config.toml
horizontal_flip = true
num_classes = 2
norm = "rmsnorm"
norm_position = "pre"
head_dim = 64
residual_init = "none"
max_precond_dim = 512
Rows from block 5 of a small class-conditioned image diffusion model, named by matrix and row number. Rows with one number belong to one neuron. Each number is 200 + 30 x the weight over its row's rms, rounded and kept within 0 to 999. All counts start at 0. After the name is the row's rms in percent of the matrix's.
Before each neuron's rows are labels from the 100 images, of 14976 (inputs lightly noised), where the neuron reaches its highest value: "top examples" is what is common among them. Only what is clearly more common there than usual is listed. The data: telescope images of galaxies (Galaxy Zoo DECaLS).
# fc1: MLP up (model.blocks.5.mlp.fc1.weight, 512x256), inputs 208-255
# fc2: MLP down (model.blocks.5.mlp.fc2.weight, 256x512, transposed), outputs 208-255

top examples: shape: featured or disk; edge-on disk: no; spiral arms: yes
fc1.392,105,201,198,221,210,199,223,120,197,207,243,275,215,154,181,184,225,268,175,196,182,185,198,207,207,242,161,218,265,155,278,174,183,155,185,214,192,253,186,231,207,174,236,199,209,163,125,212,199
fc2.392,094,209,198,197,160,210,200,260,205,181,212,146,220,207,231,210,238,203,171,218,201,196,239,193,195,210,186,143,148,262,168,203,206,225,202,185,214,221,227,154,190,179,188,241,219,198,225,171,213

top examples: shape: featured or disk; edge-on disk: no; spiral arms: yes
fc1.176,092,201,219,185,140,195,178,242,165,202,230,192,193,266,208,219,128,231,178,125,215,189,203,216,232,242,177,164,196,192,182,211,180,136,144,258,259,204,188,223,190,114,172,228,199,190,207,181,216
fc2.176,104,213,172,219,221,204,263,157,215,222,177,141,162,151,192,137,275,194,182,268,199,184,207,200,165,169,195,227,175,183,238,237,169,197,282,179,133,209,173,187,183,255,179,146,202,217,212,218,219

top examples: roundness: cigar-shaped
fc1.442,093,190,171,237,151,164,157,266,209,215,192,194,174,222,201,158,224,181,205,180,231,205,236,243,229,171,136,204,208,143,171,255,234,238,166,204,206,222,184,197,240,243,209,261,173,233,223,206,205
fc2.442,098,170,236,186,189,188,196,185,209,244,190,190,189,198,142,217,230,262,198,164,245,211,220,210,179,268,239,227,214,210,264,137,189,201,218,181,235,252,169,187,171,202,202,212,192,181,164,192,231

top examples: shape: featured or disk; edge-on disk: no; spiral arms: yes
fc1.311,095,213,164,187,206,174,267,205,206,185,211,183,234,247,196,214,250,217,140,260,175,220,245,217,255,179,210,206,200,201,179,167,166,163,147,220,211,222,220,237,183,202,147,186,203,167,164,209,156
fc2.311,085,247,216,218,168,194,183,193,213,203,227,166,211,212,193,216,175,188,230,139,194,243,218,176,169,242,263,170,174,193,178,181,233,203,253,182,140,194,191,233,251,250,223,214,184,195,207,219,237

top examples: shape: featured or disk; edge-on disk: no; spiral arms: yes
fc1.61,111,188,218,218,185,228,139,207,194,246,204,232,268,170,120,182,202,202,178,146,204,231,237,218,260,234,219,186,188,215,160,187,205,200,200,215,192,250,221,184,237,142,179,208,231,230,209,225,232
fc2.61,122,216,182,186,196,180,202,165,172,200,208,180,139,272,256,237,175,203,254,232,223,189,139,189,182,152,160,242,234,202,230,205,201,170,204,186,223,159,171,207,181,236,215,179,187,195,194,178,160

top examples: shape: featured or disk; edge-on disk: no; spiral arms: yes
fc1.131,110,144,201,194,155,173,143,199,148,174,210,200,250,211,176,217,158,244,190,189,239,180,155,163,120,176,226,187,195,207,252,232,223,194,173,217,162,202,207,132,239,216,191,182,217,249,139,192,244
fc2.131,114,260,218,203,225,194,267,169,240,204,173,198,178,192,212,225,228,148,218,214,138,211,230,203,271,212,207,198,225,170,133,191,218,212,253,172,210,162,190,283,170,181,219,196,181,178,233,206,176

top examples: roundness: cigar-shaped
fc1.194,083,255,168,250,203,209,158,209,224,167,122,220,261,160,171,196,190,181,207,202,186,202,195,237,190,230,256,160,239,165,193,222,239,191,200,203,144,163,215,163,211,193,195,221,206,233,183,157,155
fc2.194,097,216,231,202,252,242,170,153,187,188,234,173,188,228,209,172,228,235,221,137,201,209,197,145,209,160,196,259,157,245,188,168,205,208,197,223,262,152,213,202,192,188,202,173,145,176,200,186,192

top examples: shape: featured or disk; edge-on disk: no; spiral arms: yes
fc1.344,097,203,248,184,236,189,206,169,158,200,198,212,194,169,214,171,178,172,209,195,173,207,193,200,187,214,205,198,155,228,238,230,178,207,188,169,203,164,170,202,205,256,119,147,205,184,214,203,189
fc2.344,091,157,122,188,201,177,210,259,133,192,181,163,237,194,251,195,232,146,231,205,194,213,174,222,202,161,235,225,246,242,188,241,218,208,152,210,177,203,198,241,229,255,182,242,232,187,240,171,197

top examples: shape: featured or disk; edge-on disk: no; spiral arms: yes
fc1.247,089,263,240,214,198,198,227,190,209,152,121,166,204,180,164,222,209,259,212,215,198,201,206,197,232,226,160,193,229,206,158,190,208,191,238,204,243,139,187,236,208,133,184,199,169,176,213,192,243
fc2.247,089,225,202,199,181,183,183,209,202,199,194,202,164,150,184,202,194,161,230,213,202,208,203,214,201,174,195,207,171,220,210,193,217,214,195,145,212,230,197,194,187,182,185,242,168,160,206,219,154

top examples: roundness: cigar-shaped; edge-on disk: yes
fc1.321,095,174,191,173,194,213,196,200,236,175,180,234,200,143,182,256,208,198,187,210,169,186,226,155,146,199,230,215,117,203,180,228,205,282,195,171,194,181,156,251,191,239,132,185,158,207,217,208,189
fc2.321,093,227,204,210,224,248,182,181,213,186,215,165,176,260,190,167,199,248,218,207,215,225,194,214,187,194,228,197,239,195,156,181,170,168,198,258,227,202,197,208,162,184,191,194,194,249,196,171,239

top examples: shape: featured or disk; edge-on disk: no; spiral arms: yes
fc1.106,089,208,176,188,200,214,152,185,189,200,162,171,171,180,205,193,180,206,205,187,185,183,224,254,191,241,196,182,197,197,231,228,206,194,202,185,201,177,254,175,169,162,198,121,189,232,202,189,245
fc2.106,071,241,161,262,229,279,212,223,271,209,232,145,197,215,224,186,169,214,247,232,177,217,232,212,178,225,214,203,204,167,187,182,224,182,162,194,223,155,206,265,190,199,177,235,170,175,192,219,189

top examples: shape: featured or disk; edge-on disk: no; spiral arms: yes
fc1.219,090,245,212,206,205,216,191,209,167,188,193,194,255,217,198,169,188,218,169,178,256,138,187,243,224,248,184,215,169,180,208,220,175,224,204,160,243,201,184,179,228,190,215,218,222,175,226,234,153
fc2.219,094,227,227,202,197,214,205,173,243,214,194,191,202,237,189,212,226,145,239,197,151,222,236,190,232,111,218,172,186,231,192,251,234,201,207,217,224,212,201,240,173,207,222,189,182,227,214,126,178

top examples: shape: featured or disk; edge-on disk: no; spiral arms: yes
fc1.307,093,208,172,193,277,202,176,236,262,234,152,243,233,214,213,191,215,205,233,199,238,165,202,202,155,222,163,237,251,187,210,205,214,147,147,167,192,147,192,211,210,208,174,187,242,195,132,172,230
fc2.307,101,204,231,232,171,202,271,214,203,157,231,170,199,233,214,178,198,164,210,224,179,257,172,238,240,219,234,163,172,221,195,208,196,216,220,230,203,214,220,183,189,189,246,163,185,217,211,158,152

top examples: roundness: cigar-shaped
fc1.310,082,224,166,299,249,251,213,161,188,216,213,173,191,182,181,201,207,211,228,174,175,187,145,172,211,153,197,183,231,145,256,207,213,193,202,198,206,177,221,161,189,155,170,224,144,234,227,163,187
fc2.310,081,221,167,180,202,199,232,198,169,199,200,215,224,221,213,217,175,213,167,186,212,164,246,181,167,231,182,206,140,210,171,192,185,241,175,247,143,238,231,204,127,219,187,170,188,224,201,185,178

top examples: shape: featured or disk; edge-on disk: no; spiral arms: yes
fc1.122,099,254,160,169,240,232,141,170,200,249,197,247,184,237,224,206,225,161,224,197,215,171,181,214,172,211,180,258,183,207,176,142,184,162,145,218,206,188,234,179,186,180,223,206,240,191,217,243,220
fc2.122,092,203,188,220,182,191,265,222,207,225,174,143,163,188,197,187,165,265,204,147,180,216,217,180,253,212,221,196,221,175,192,271,172,161,227,209,168,205,255,188,218,203,183,189,222,210,184,167,182

top examples: roundness: cigar-shaped
fc1.382,086,198,201,224,204,232,193,186,205,175,186,159,277,201,219,237,176,189,194,221,175,173,135,270,221,248,178,168,256,197,265,234,189,162,217,185,195,200,191,217,221,205,235,157,185,237,196,246,211
fc2.382,078,202,176,251,186,205,128,197,197,171,171,181,177,192,135,177,193,257,203,129,211,161,219,178,198,164,219,199,235,168,216,197,234,171,248,203,190,202,140,191,195,184,228,207,216,179,191,207,182

top examples: shape: featured or disk; edge-on disk: no; bar: no
fc1.504,112,184,189,203,208,196,256,184,181,202,257,211,240,184,204,231,243,153,171,219,166,199,203,168,164,218,230,206,223,237,154,184,161,153,148,165,235,140,263,154,225,232,233,190,181,169,241,210,225
fc2.504,088,178,209,191,180,221,146,189,195,278,157,203,211,167,179,205,206,243,206,214,191,142,174,170,225,190,238,205,162,221,226,235,191,207,251,285,216,216,182,233,213,164,182,193,161,109,210,174,172

top examples: shape: featured or disk; edge-on disk: no; spiral arms: yes
fc1.425,102,205,157,213,197,217,163,218,184,198,227,190,239,237,197,187,202,184,208,195,218,240,180,219,222,244,209,177,219,233,193,208,210,183,218,147,175,241,251,214,144,205,213,167,238,171,218,197,167
fc2.425,104,198,165,191,245,160,248,221,218,207,180,143,215,126,186,213,191,205,173,165,235,206,227,188,194,199,204,212,180,158,202,188,184,209,235,188,139,193,182,168,256,226,218,209,226,192,241,209,177

top examples: shape: featured or disk; edge-on disk: no; spiral arms: yes
fc1.56,089,194,202,197,175,203,190,175,177,175,218,154,215,249,212,175,193,220,144,258,233,186,191,263,225,251,207,223,235,172,173,229,191,205,231,245,158,197,199,175,216,215,206,173,202,222,225,159,184
fc2.56,114,203,164,197,197,203,194,188,224,215,172,241,241,183,200,220,200,211,221,153,135,207,230,158,154,175,208,190,173,213,201,166,244,240,206,145,184,165,203,209,220,141,197,183,238,202,177,203,211

top examples: shape: featured or disk; edge-on disk: yes
fc1.148,100,163,166,175,138,167,213,210,121,201,178,235,178,206,169,236,177,145,227,174,205,204,199,193,147,240,200,222,141,177,222,241,194,183,193,198,228,244,203,192,202,173,177,229,206,237,182,173,178
fc2.148,110,237,198,224,242,212,159,192,189,210,194,227,192,202,228,160,198,248,205,195,149,211,209,201,216,176,230,206,198,193,221,178,177,247,207,202,211,142,231,196,209,188,204,169,199,195,234,197,188

top examples: shape: featured or disk; edge-on disk: no; spiral arms: yes
fc1.497,099,190,229,231,228,188,206,211,209,175,189,196,234,209,180,255,237,242,151,166,236,207,246,249,185,208,201,144,243,187,201,203,152,217,199,195,152,247,213,208,182,203,227,234,173,162,175,175,145
fc2.497,085,224,179,197,164,198,207,194,120,186,202,250,215,227,214,229,125,150,239,225,212,153,155,167,263,161,198,266,169,207,243,199,188,179,208,224,241,145,200,204,203,225,154,174,209,210,201,193,238

top examples: shape: featured or disk; edge-on disk: no; spiral arms: yes
fc1.386,107,221,198,229,222,164,194,203,231,217,229,186,213,218,216,233,237,179,235,203,189,162,177,206,197,182,200,257,218,183,195,283,164,186,220,214,229,211,191,214,161,178,224,172,173,188,205,146,230
fc2.386,092,205,175,237,208,218,230,217,139,191,206,217,204,205,221,211,192,205,192,196,193,208,244,170,218,221,216,229,137,220,191,187,145,225,197,212,178,140,197,156,233,232,171,224,219,202,206,200,223

top examples: roundness: cigar-shaped; edge-on disk: yes
fc1.333,089,214,146,205,175,181,230,192,150,202,167,149,144,141,227,161,202,190,157,222,192,252,211,206,208,218,236,204,192,125,237,185,214,193,200,180,186,207,179,199,162,218,116,184,150,207,195,247,214
fc2.333,083,236,191,227,192,222,192,216,192,155,168,212,234,198,228,235,186,226,177,256,245,225,191,206,216,230,174,187,243,213,228,220,199,224,187,244,164,129,175,139,215,156,233,173,223,198,194,169,200

top examples: shape: featured or disk; edge-on disk: no; spiral arms: yes
fc1.272,115,239,219,227,180,192,181,176,234,213,180,139,169,270,224,230,236,188,205,198,202,223,190,156,206,177,258,195,197,222,249,175,219,170,247,182,164,185,198,204,212,211,199,192,227,195,157,220,198
fc2.272,128,206,160,196,200,184,190,210,180,161,210,208,200,153,197,185,154,227,173,184,175,164,199,240,153,217,201,205,205,192,161,205,224,214,188,207,225,204,170,185,198,205,209,179,183,214,243,202,184

top examples: shape: featured or disk; edge-on disk: no; spiral arms: yes
fc1.427,094,231,190,226,189,247,245,212,194,226,183,156,217,228,227,192,213,240,208,194,215,202,208,183,204,172,130,185,198,194,205,229,210,248,196,189,209,194,140,195,213,165,206,214,204,160,193,216,193
fc2.427,104,193,230,236,202,178,147,207,222,144,188,200,185,175,184,182,202,194,195,180,160,220,179,158,195,213,260,168,176,179,257,176,234,182,190,170,221,187,224,240,181,214,240,167,172,200,194,159,213

top examples: shape: featured or disk; bar: no
fc1.14,106,249,194,180,247,207,238,252,195,211,190,236,202,220,163,159,228,236,200,233,110,188,182,236,238,238,234,261,216,217,171,157,191,199,217,189,230,197,230,246,186,170,199,171,236,187,178,153,206
fc2.14,128,234,260,172,146,169,136,168,236,236,181,188,245,186,259,242,265,196,219,135,229,180,232,151,143,208,150,181,138,155,181,243,198,207,204,165,140,194,235,201,207,181,185,230,187,155,207,227,171

top examples: roundness: cigar-shaped
fc1.218,089,213,205,232,224,171,194,128,266,208,152,182,192,202,184,202,235,186,157,265,189,239,194,170,162,221,224,180,216,199,161,200,189,264,218,211,219,137,137,181,135,243,138,224,196,191,187,241,193
fc2.218,081,162,142,216,176,194,210,257,166,163,203,207,186,178,229,200,181,210,159,247,225,227,193,168,168,203,177,205,148,206,191,168,202,215,136,209,203,183,229,241,255,188,208,190,200,244,210,198,204

top examples: shape: featured or disk; edge-on disk: no; spiral arms: yes
fc1.178,097,206,204,180,278,221,195,214,172,153,188,173,257,224,202,179,152,235,221,191,163,242,184,196,161,163,239,214,231,236,182,153,193,188,219,171,196,180,218,195,218,223,199,235,228,211,243,155,196
fc2.178,104,192,212,246,138,162,225,197,222,232,191,227,157,219,200,203,204,185,210,218,234,168,177,211,198,211,211,213,198,181,165,235,221,190,195,229,160,263,194,196,206,135,215,156,152,218,176,239,174

top examples: edge-on disk: no; spiral arms: yes
fc1.190,105,152,227,203,186,233,188,214,171,159,185,173,183,181,154,155,189,163,246,225,211,211,199,166,189,198,264,206,186,161,174,212,200,192,212,200,189,247,217,197,186,204,124,188,132,246,190,178,205
fc2.190,118,245,168,234,169,169,196,198,236,200,186,212,213,215,242,207,203,213,150,186,179,177,187,227,239,210,162,198,173,259,190,200,215,186,197,192,208,162,201,230,208,188,230,225,238,184,183,235,202

top examples: roundness: cigar-shaped
fc1.374,098,176,215,224,183,231,141,191,216,193,209,212,162,237,235,222,204,202,251,266,199,168,152,186,162,192,137,215,209,150,182,257,229,232,209,254,190,167,256,168,233,245,199,191,209,205,210,213,222
fc2.374,102,216,208,173,208,201,222,181,197,182,188,205,248,180,193,183,147,201,203,168,193,228,144,217,197,162,232,212,173,211,224,116,173,156,240,173,219,222,230,202,162,214,206,201,206,202,176,172,155

top examples: shape: featured or disk; edge-on disk: yes
fc1.235,097,180,150,201,197,215,178,184,173,271,198,227,138,195,215,271,238,220,191,244,207,158,160,236,214,216,194,221,176,235,243,210,153,172,162,242,179,173,182,220,191,185,189,211,185,209,180,159,197
fc2.235,071,235,197,217,215,173,225,202,160,245,232,157,199,165,179,212,173,215,203,150,205,158,242,231,244,240,205,199,249,204,156,237,149,173,162,185,211,201,244,198,171,125,162,206,168,195,171,180,205

top examples: shape: featured or disk; edge-on disk: no; bar: no
fc1.393,099,196,213,243,223,256,203,234,192,186,156,221,191,233,196,208,195,232,149,166,157,127,230,223,234,227,225,186,215,178,191,270,189,191,206,168,213,182,240,208,221,196,240,201,159,222,189,225,256
fc2.393,098,174,187,186,214,162,181,223,200,240,208,170,213,158,217,249,161,176,208,233,244,239,154,204,224,193,160,225,204,220,178,125,272,181,158,212,201,221,206,208,183,196,156,185,170,161,287,191,191

top examples: shape: featured or disk; edge-on disk: no; spiral arms: yes
fc1.191,114,242,261,221,204,188,190,173,161,181,160,187,219,194,235,218,190,194,201,229,238,226,174,232,131,205,242,220,215,151,180,205,224,132,161,168,234,235,148,197,228,165,178,194,235,188,171,138,192
fc2.191,085,141,118,132,192,206,210,195,187,208,209,222,197,205,188,184,261,249,167,202,170,193,202,197,249,170,207,185,213,241,189,218,154,266,262,221,175,172,252,204,194,230,202,221,175,201,276,205,138

top examples: shape: featured or disk; edge-on disk: no; spiral arms: yes
fc1.446,103,238,233,176,254,190,256,162,173,174,179,152,248,192,159,209,143,248,175,158,216,176,147,177,175,234,203,203,190,207,187,177,215,183,157,175,236,213,253,187,187,195,239,203,221,199,228,185,216
fc2.446,115,178,219,188,157,213,176,229,215,171,194,187,143,237,215,137,217,170,192,238,141,201,233,219,197,185,226,181,232,177,200,200,171,209,247,195,146,220,161,217,221,262,190,187,206,192,191,226,141

top examples: shape: featured or disk; edge-on disk: no; spiral arms: yes
fc1.440,087,211,236,237,191,153,217,239,206,175,216,210,198,257,207,218,196,145,212,170,226,165,207,158,194,181,228,167,168,236,206,215,192,213,229,193,180,111,226,164,198,172,171,196,183,215,191,188,151
fc2.440,097,164,205,177,195,223,233,253,185,228,201,200,201,159,181,171,232,168,199,257,144,234,125,205,187,201,190,213,239,183,215,203,196,176,228,217,204,242,165,250,181,246,184,187,249,195,213,205,195

top examples: shape: featured or disk; bulge size: small
fc1.138,085,229,175,190,239,203,174,230,221,220,198,231,189,169,190,234,195,194,213,217,244,198,144,229,161,232,229,158,200,203,175,163,151,171,249,242,175,195,181,212,188,205,202,203,201,203,160,224,217
fc2.138,112,175,196,225,158,170,219,192,189,159,186,137,227,228,201,195,202,204,189,168,169,192,240,185,254,197,219,237,176,211,235,212,245,236,209,176,197,199,241,164,196,195,192,203,189,194,246,172,190