From a checkpoint of a small class-conditioned image diffusion model.
Model: 4.76M parameters, 64-pixel images, norm rmsnorm, activation relu, layers 8, width 256.
Training: 14000 steps, batches of 64.
Data: trained on telescope images of galaxies (Galaxy Zoo DECaLS), 88335 training examples.
Rows from block 4 of a small class-conditioned image diffusion model, named by matrix and row number. Rows with one number belong to one neuron. Each number is 128 + 32 x the weight over its row's rms, rounded and kept within 0 to 255. All counts start at 0. Numbers have three digits each.
After each neuron's rows are labels from the 100 images, of 14976 (inputs lightly noised), where the neuron reaches its highest value: "responds to" is what is common among them. Only what is clearly more common there than usual is listed. The data: telescope images of galaxies (Galaxy Zoo DECaLS).
# fc1: MLP up (model.blocks.4.mlp.fc1.weight, 512x256), inputs 128-255
# fc2: MLP down (model.blocks.4.mlp.fc2.weight, 256x512, transposed), outputs 128-255

fc1.395:152119120173114106117081137159108107134135154179084114065167102109072132105139139053094153141128114177173119105116066067119179135143115162109100158151129049164096109095095159094138136147156141142201124074142160138163159055138132105091164149145086161048101157109187133137092158139126131082149095112119082121159085100163169157105113102083106129073148181123115087188105138193119069113120
fc2.395:155101106094133147189135147137158138129132111111168121142118137135219098158098049152163141116082083120094144193128131251109079122085148124104151083115077179132116158136106144116094073086134116094148142197141101120084154164132131188151102144085181115159177117160126108145094156126131122162114127102092132078061134124098083115113118142153182120167159063089120096118155125109140140158127
responds to: shape: featured or disk; edge-on disk: no; spiral arms: yes

fc1.301:099187160178100119094126156158146137112125122083094100074150132211167163167120176129237183103148117083075116126147160134120135160132108144112101121110166122063111106105142154148065087116126139151156139096127165108094126122134136102134108123131141111091074096107094122156121155108161125160110112085167156074140072117142122101141180175170105090118173144112180200103125124151135091142155
fc2.301:108091126129137156167103070130093129077090136117082164129120160091127107159206160167084134094111073120177145084134116192155165119100126149147141139111053100144166174171105130158202113148167082095149148144085123148115117141127096131113093137155200112127151136143115110170116106215176146127130185141121094124171105093167129079161161132114085114120131168061102108154191165167125064141126
responds to: shape: featured or disk; edge-on disk: yes

fc1.112:123109143093074087130146156131135115083103061125097120166076136096068192163147142138138139148184206186161124084105153118121097132073098116138066099128164103095110073151136139139118156143152103089114096189163103128116138137194118129184057108128127149108150065143106161156104142147198168117092159099147085131080154145152119114107201136114147161174082157161086106117165106113117129184117
fc2.112:131154106214137163115120161156105156142149197161195170093168112141168067109153146162132144116058060113112119137144164147138146177156159117115194149143103139166163149131088140135147062113062137205172111097102144131123134099101128105111164130119116121151153146125159106102149103133054150103133080100109194141177072124097159141127099158136076097084172117146139092130092076167103150098144
responds to: roundness: cigar-shaped; edge-on disk: yes

fc1.155:164154093122106063136170130136127168153077176141152110113122165160103103185144102043194146098130113140171168126160091112123112075134133144127182199148149229124116170109116085116136076131115110100134140163119151163119170113121123105123119142068112104153130147118129109099108130072068121090146115176182099078069087055091092088121108143175133191070123140090151111133159164104125128092161
fc2.155:157097149179142108100117139123100165130125156133126121099102134096143134107183101119055103181173150094122124122127142073077202109106125118145160120095104119084153110138072093110068117134158148159118154113109153137073074174076157175167095141147168105077154117170140136112163136068120122110135171116072144090167178130135108132155199143182109112152136111128097188167190135121074130167125
responds to: bar: no

fc1.206:175154075072109191122108113146118109162033134153148134116218157131132123101123136145057102083140121095099136103109099121139112159105125124134099209086131109164154116131161105131132125155121101078133093125165124108128072089125151082072129146160086187080161123190133137148150184131073099068148103150121113129169108042142111113156201117146179150106111122117152141101131092110111144136163
fc2.206:144154160159153167100099137128153160100159127157112145135091127168126130089148155117112091171185090135165183153133139190126120095152154079135132111167144143128179131112119176102139116105149120169052158097122161152169127137175128085187144121088086145138077157121123160133098139090179156103106143111131150184132121100154200147102124124166171098125126122107152138141077152186110116140050
responds to: edge-on disk: no; spiral arms: yes

fc1.248:123157125095132081069109172081093094170149163161142149101126152099092131148066034127112105107115112061140116101080099118160101151155139154101150127080152115125126134089151196166091096122142168173138058121216151138101099174119150128165115059141116142116181131118186169110174136092053086087125148159130111118136167104125127110130165147143128110145130149149073136061144118137079143101182
fc2.248:128131151114116135148108069141143134092149123117080143160124134143117096087104185135109147089104162161182163187141183138134137108051115086181096134139131109135170130142151092084107118098160083080121202173118125159091099155111132117122205199094194102164053140115046094172108108137150178184090087082115147125140168133109113136159165163080156185140118105084166132154125153120181093123168
responds to: spiral arms: yes

fc1.453:076183141148164084148121091162180155073116166187160124087136129134135067093175108125113122082105125108165095145168080163160111086147099114126108117104186112119087166156115160145115114079120106148105124132135134133136151094138097075133170124083154103119132141099126133102139078055102106126142130122094136097103161153144142143157109149194102139118086064126118184106147140105093108068205
fc2.453:097127131152096093154202130173094089115125127120118097164162108157152124154137124114152131156135117102093169149143114175122100134109084066172155034153166133076129173166094182132147168099122140118132139124158098089168117070126184153142125079073166156173127175165078114148145114184158166091145093100122157134155094086147083101110149147132161130138120164182093114183114126135194099163097
responds to: spiral arms: yes

fc1.192:115132148116130153187133150141106203081139103175106158128131130129151089130094143141170118215107134055138093161135121150072123027124147092117183101117202128146098190126151161120199121119102135081119108137150122126132145115093092128148127178114117112149156186138122171154119065173166094167106176103094118109144105110084138109159160175173168157133145135081155200108160105071125125108086
fc2.192:145102093177151108073123091153090080139150128125105099123047169099124128141151163124100164126116136194137133101143134090173168176100125141184126064186148101124101100178097075115134163110152123182119075124089119163106118077176184124169082143122093154112117131168128120089116134153150152117179105107100140142110137154164120141135068104072065104168114127184093108112111081148114170166142
responds to: roundness: round

fc1.35:058153058109209175146123098071097086133083129109154043143103154091191163115098150077143089094121141075154128116098118173131129137160178128054122132168135146111148104105141172151147122124080099117151163116090169126137118133150095119145122113105141129175161163137133177104171155164094197150121071136126113081136167089155116116120087159094136123144150087173123132110098178159118153096132
fc2.35:156100144149087119090141057136118110150106128168106179140134126199062163183191164124125187059121198080100144098114127121112142083126133083126075070123104136130109156139143080130127114110095107160133188172107115152156117128128182161109128108139090109129087128142141100235189108133098180156106196141093101112125110167142105192131166083135120122110176135118124089111091056131186110149117
responds to: edge-on disk: yes

fc1.198:147133134056117111098120120153146125114175113120157157158186160147167145184064168165164171112101060157109124131081164183155148133128153186176067163121113159099105048131118131131081143076118116092104109097125129142115178112131101107168064131061158133151186112135066140184097177129056106066115158128150152125134135185174132126123122138134113174100081131168125191138162119146165110118128
fc2.198:117123122184161086160157103077152172143133126088076151151070061127120109141183081067092110155120169141172129107139117086148085069147119090094156114161176104188125147081177122150137146152143148127102108180080137111117107188155108103115172142169127111102116146107151125105087140131168143200133120184118121107135143170045112158185159126139112065137195100099154059111094141108133121194122
responds to: edge-on disk: no; spiral arms: yes

fc1.178:087127159068057060148131177119059146083103067086192143149147141096181135099168202174145138039117151081119145129109184134111154084159138146068155128046121118074143181086155097131208138163121086150195157132140078170131111134141141104186060176193110114119106093125131140151097069147105161132129154145187072173179124121095104118132192156142117157136113062143110144106117170104187196093133
fc2.178:138165144106196196083127087115158075134092215096104065158125146176095138159173122066108141160099166155133148125151134085147148160089133106190099098154169154107116088153131124144096133153154188129087147092158134126134092140199109129100123159097135133088093093152144089118115145147168081146152157110080169127082161102163120182105057145119130141134136161150106079152083095165154108132128
responds to: roundness: round

fc1.157:167135204177151084083127130105148113096055136111113167141118109145118186136096165141158160110109126138090099103152125062081132172155090129115151119167151131086057148150121091093097119139140116152132143098109113067099130103097135053094128133150113120172143123185155104136103144104176135064114111134160131092124116142196086146178084167136094127094151142090132099133145133160161108120141
fc2.157:125154151091153161153067095154087106114136129132128104149117168156174170098148156115082129127128092192136146158131068139137172100071086114118111127167128134114130116104137160088147154108105124105177149120122110104166129119154157138156112134096139128116114064123176105185110088181122148132147181158109139158153125088116132148088139152076076139088134082105073168094164104050121092082133
responds to: roundness: cigar-shaped; edge-on disk: yes

fc1.73:170147117128127112141122152019129107151059129093124098106117059154161184108146093131105151106088137141171151121138126130103097075127132114091125109078119128121151175120187126100176117079144139145149114137144125196090140139135116129137133181063179104105099134099111144084165090116100135123140120145090128034158162059123124174167164145134140101102149130105107137106136124111092157094171
fc2.73:118143120131143156165130160175175142092138141141179136116163123169111063144151106158075094189135128130117140119122107157100138134101113160128134132137159091159135120114097106124112119110176098163145129118126107125172116108142115069137134091078103124122162104119075196212088165142193122128083096089163144146068055128155138130148078117166088179184142105095155155160100107147193080113103
responds to: roundness: round

fc1.337:157135176138130110130117111098075100081088145094110097123078105089159077101142135121157173117132145100164138137174121119143179065111153136185131075086123152131127156073160128164155128102077138121087168152119175126142191138104113190129153132097182112090183151156095127095187163122135111136140163122094082086124168119097084124169163160078122112116073137124127133110156050154176176157183
fc2.337:124182080214131114148127116172111146190187109147179176095160089117100140126181097133109093203162174185065110094159107118116081127157167112143118188181072098091116104146108122112098132151187129132162125131146146179131096177131098139099086118115151108079151081122131115152084117119090152093134123109189152159115129192137152155110112144143160097088187197152124121094179200123098142142122
responds to: roundness: round

fc1.99:122158103182101159116103123153064145127119131133150165205123115166098100085186113130082128163074139128158118102140104120156103138141130212117107112181142057098142119098130144121162140102125100122186145170142084083139109078089085094095122108171090123131154059132168129148162148079182100118165151148144184183162115180129115112159167116172135000132128142092116161129161099154154170115166
fc2.99:104178131134170172111157099087093112158208123141140123102160119127074146149082151153115154099199150135173089125109136166100137092168105118106100152109123158081123085170130097144116138086100116123133110125172146123090129210086145184133171159163166100147179141167131175126121145145142123159100084124151145226104189129100164119131107188164140145104158152104116099132085143144133089183081
responds to: roundness: round

fc1.128:164175128122106117158128176154082073149127127183142137158148161111075069151102132123159114127174136110098129144169143153093132101157112172154145149121147147142153082071129133130083151162102069143118153114109142112118113126107098140159054103176129102108115118123152126128096120096068169152180129133121120166152115104103107116144130183167140151163145155122094063163119097126108151140087
fc2.128:134115099133139146124154100113197126108215088116187183092040169132115098096063123120131105099095117118120088091135189067139126142144144158091094182105117137076137152133152124110149158158126164132144145192190132116148160092130159102157204131098137170163121186095167139122158097235165142108133133124131121102094121130089121176134122136106106122075155106135191131116161160150138138160127
responds to: bar: no

fc1.51:123116097133119066093135137092163121062114142083127134091120091106102080149166123139134132171109099090082154103126124107167119150089199120105129124074101104147124104178114107160142148179133164108098177103134152057153103116110135181150125131169191106123111148092073060147087121126087168092083132112127136130118150092091142144131156165139140117118128149155175099106118167070170113135087
fc2.51:147187128154172163139115133157095108145143119140086096137100082131153198155148188130105122157157167145119120162119058170097150134154119112102123120217153117096084139080075165121178134065089106118174085128129137181122174156172106102088132124099123151104129122162227235130185155092149100147178140128081119143150154170088058089143144126092143090118109140143098133121128086144086148148165
responds to: edge-on disk: yes

fc1.275:099110132136135100106056088131108098108127122070167073129169139119175118121157163091101107121120079127035155119099102114176177184120155156119126126095106111092083050089151153106162131087141138113104138129139174141150093113069104164106152152117174147098111120124144122119075187190081079073144120135136130160064092089171115185158142140114067200138107114130113112103085147086150069132119
fc2.275:079134060079173116083215154052131151143133080117073137136095139119101169151109139151127165160124135146198092098147124163120089156118126109133091091180169134126177121104151124188071135143158111143135094097133127170104131193166107142110176130136042074179171132156147105142137104126163163147113110173105071117112138172108170081146144075140138071145107161123149105150173139129140142146130
responds to: edge-on disk: no; spiral arms: yes

fc1.23:138135120133041120179127177169083117139120159161174155077158108161147153186106181151170176133164169131085098095148141127090162135109127141103127176111152086148143133185126136111125117075183081153168130155087150144151189083141130100083139165163134123183119153120165157119103149165101119144073148091047103074092151176100128159095151152122148120126194159129156162099130134165135144121123
fc2.23:091144108112142168108156078114106144158124167127123081128172098181125141110089132055099096156149108142071121079156129135169085078158128094075115133136124120140171133140180126094121147114154159098078108150162142087209102140126147115139140148103118108092154153114119123122119158137134061123120136109177155179178086100125094111104029072088164147103077130129139126089131203123100097111112
responds to: bar: no

fc1.11:136161094201101108137125138155122115116126203107187128150105180156146070101133137138012120142178141086096108107091123148123187145107147183116088176144113062126092120109088194112080146131141138091132112138088115079163114141072092154111159104129096148079142142143129119143154080174071051137120131108184125206164070152174174093169151121155186101103123141126152178098158136125093130089151
fc2.11:124094123144091161116157175128091150161146148100126123135105150171146079174117103119184094183072084140135154173125122125141130090146094123106155170155139117116190110159145087131107148154156060103112123140132115147139124193123201157123093160126079122131117020104112165183118172065187116091074141178111104158118092124121161177137082153106105147206132164140139064110148113136133178101155
responds to: edge-on disk: no; spiral arms: yes

fc1.231:094084065133163197158102161168225130128118106150155159138151119137074102145112183129154092069123144167159139100145091132167156130140143143158150136162173187131153145166117086108089129103188132166115119196170152082134129124126068139137139188119165158143173123134216163167177133078103120154158115082126150088132148139131179145097163123121164137106185116132119184113115164173116059091122
fc2.231:177155152103126094181165061056062114081156136115067096129117112142136194179149171091075146133102110113080159096129182088144113127108125146134111115114157094181081147088170184146127149175024083092109119093155099138105119128104156150143108115134135154096121145130107124102145104120118172166102185132091105131080161067129103085149123173129154091122076164166136064125121114112161164110152
responds to: roundness: cigar-shaped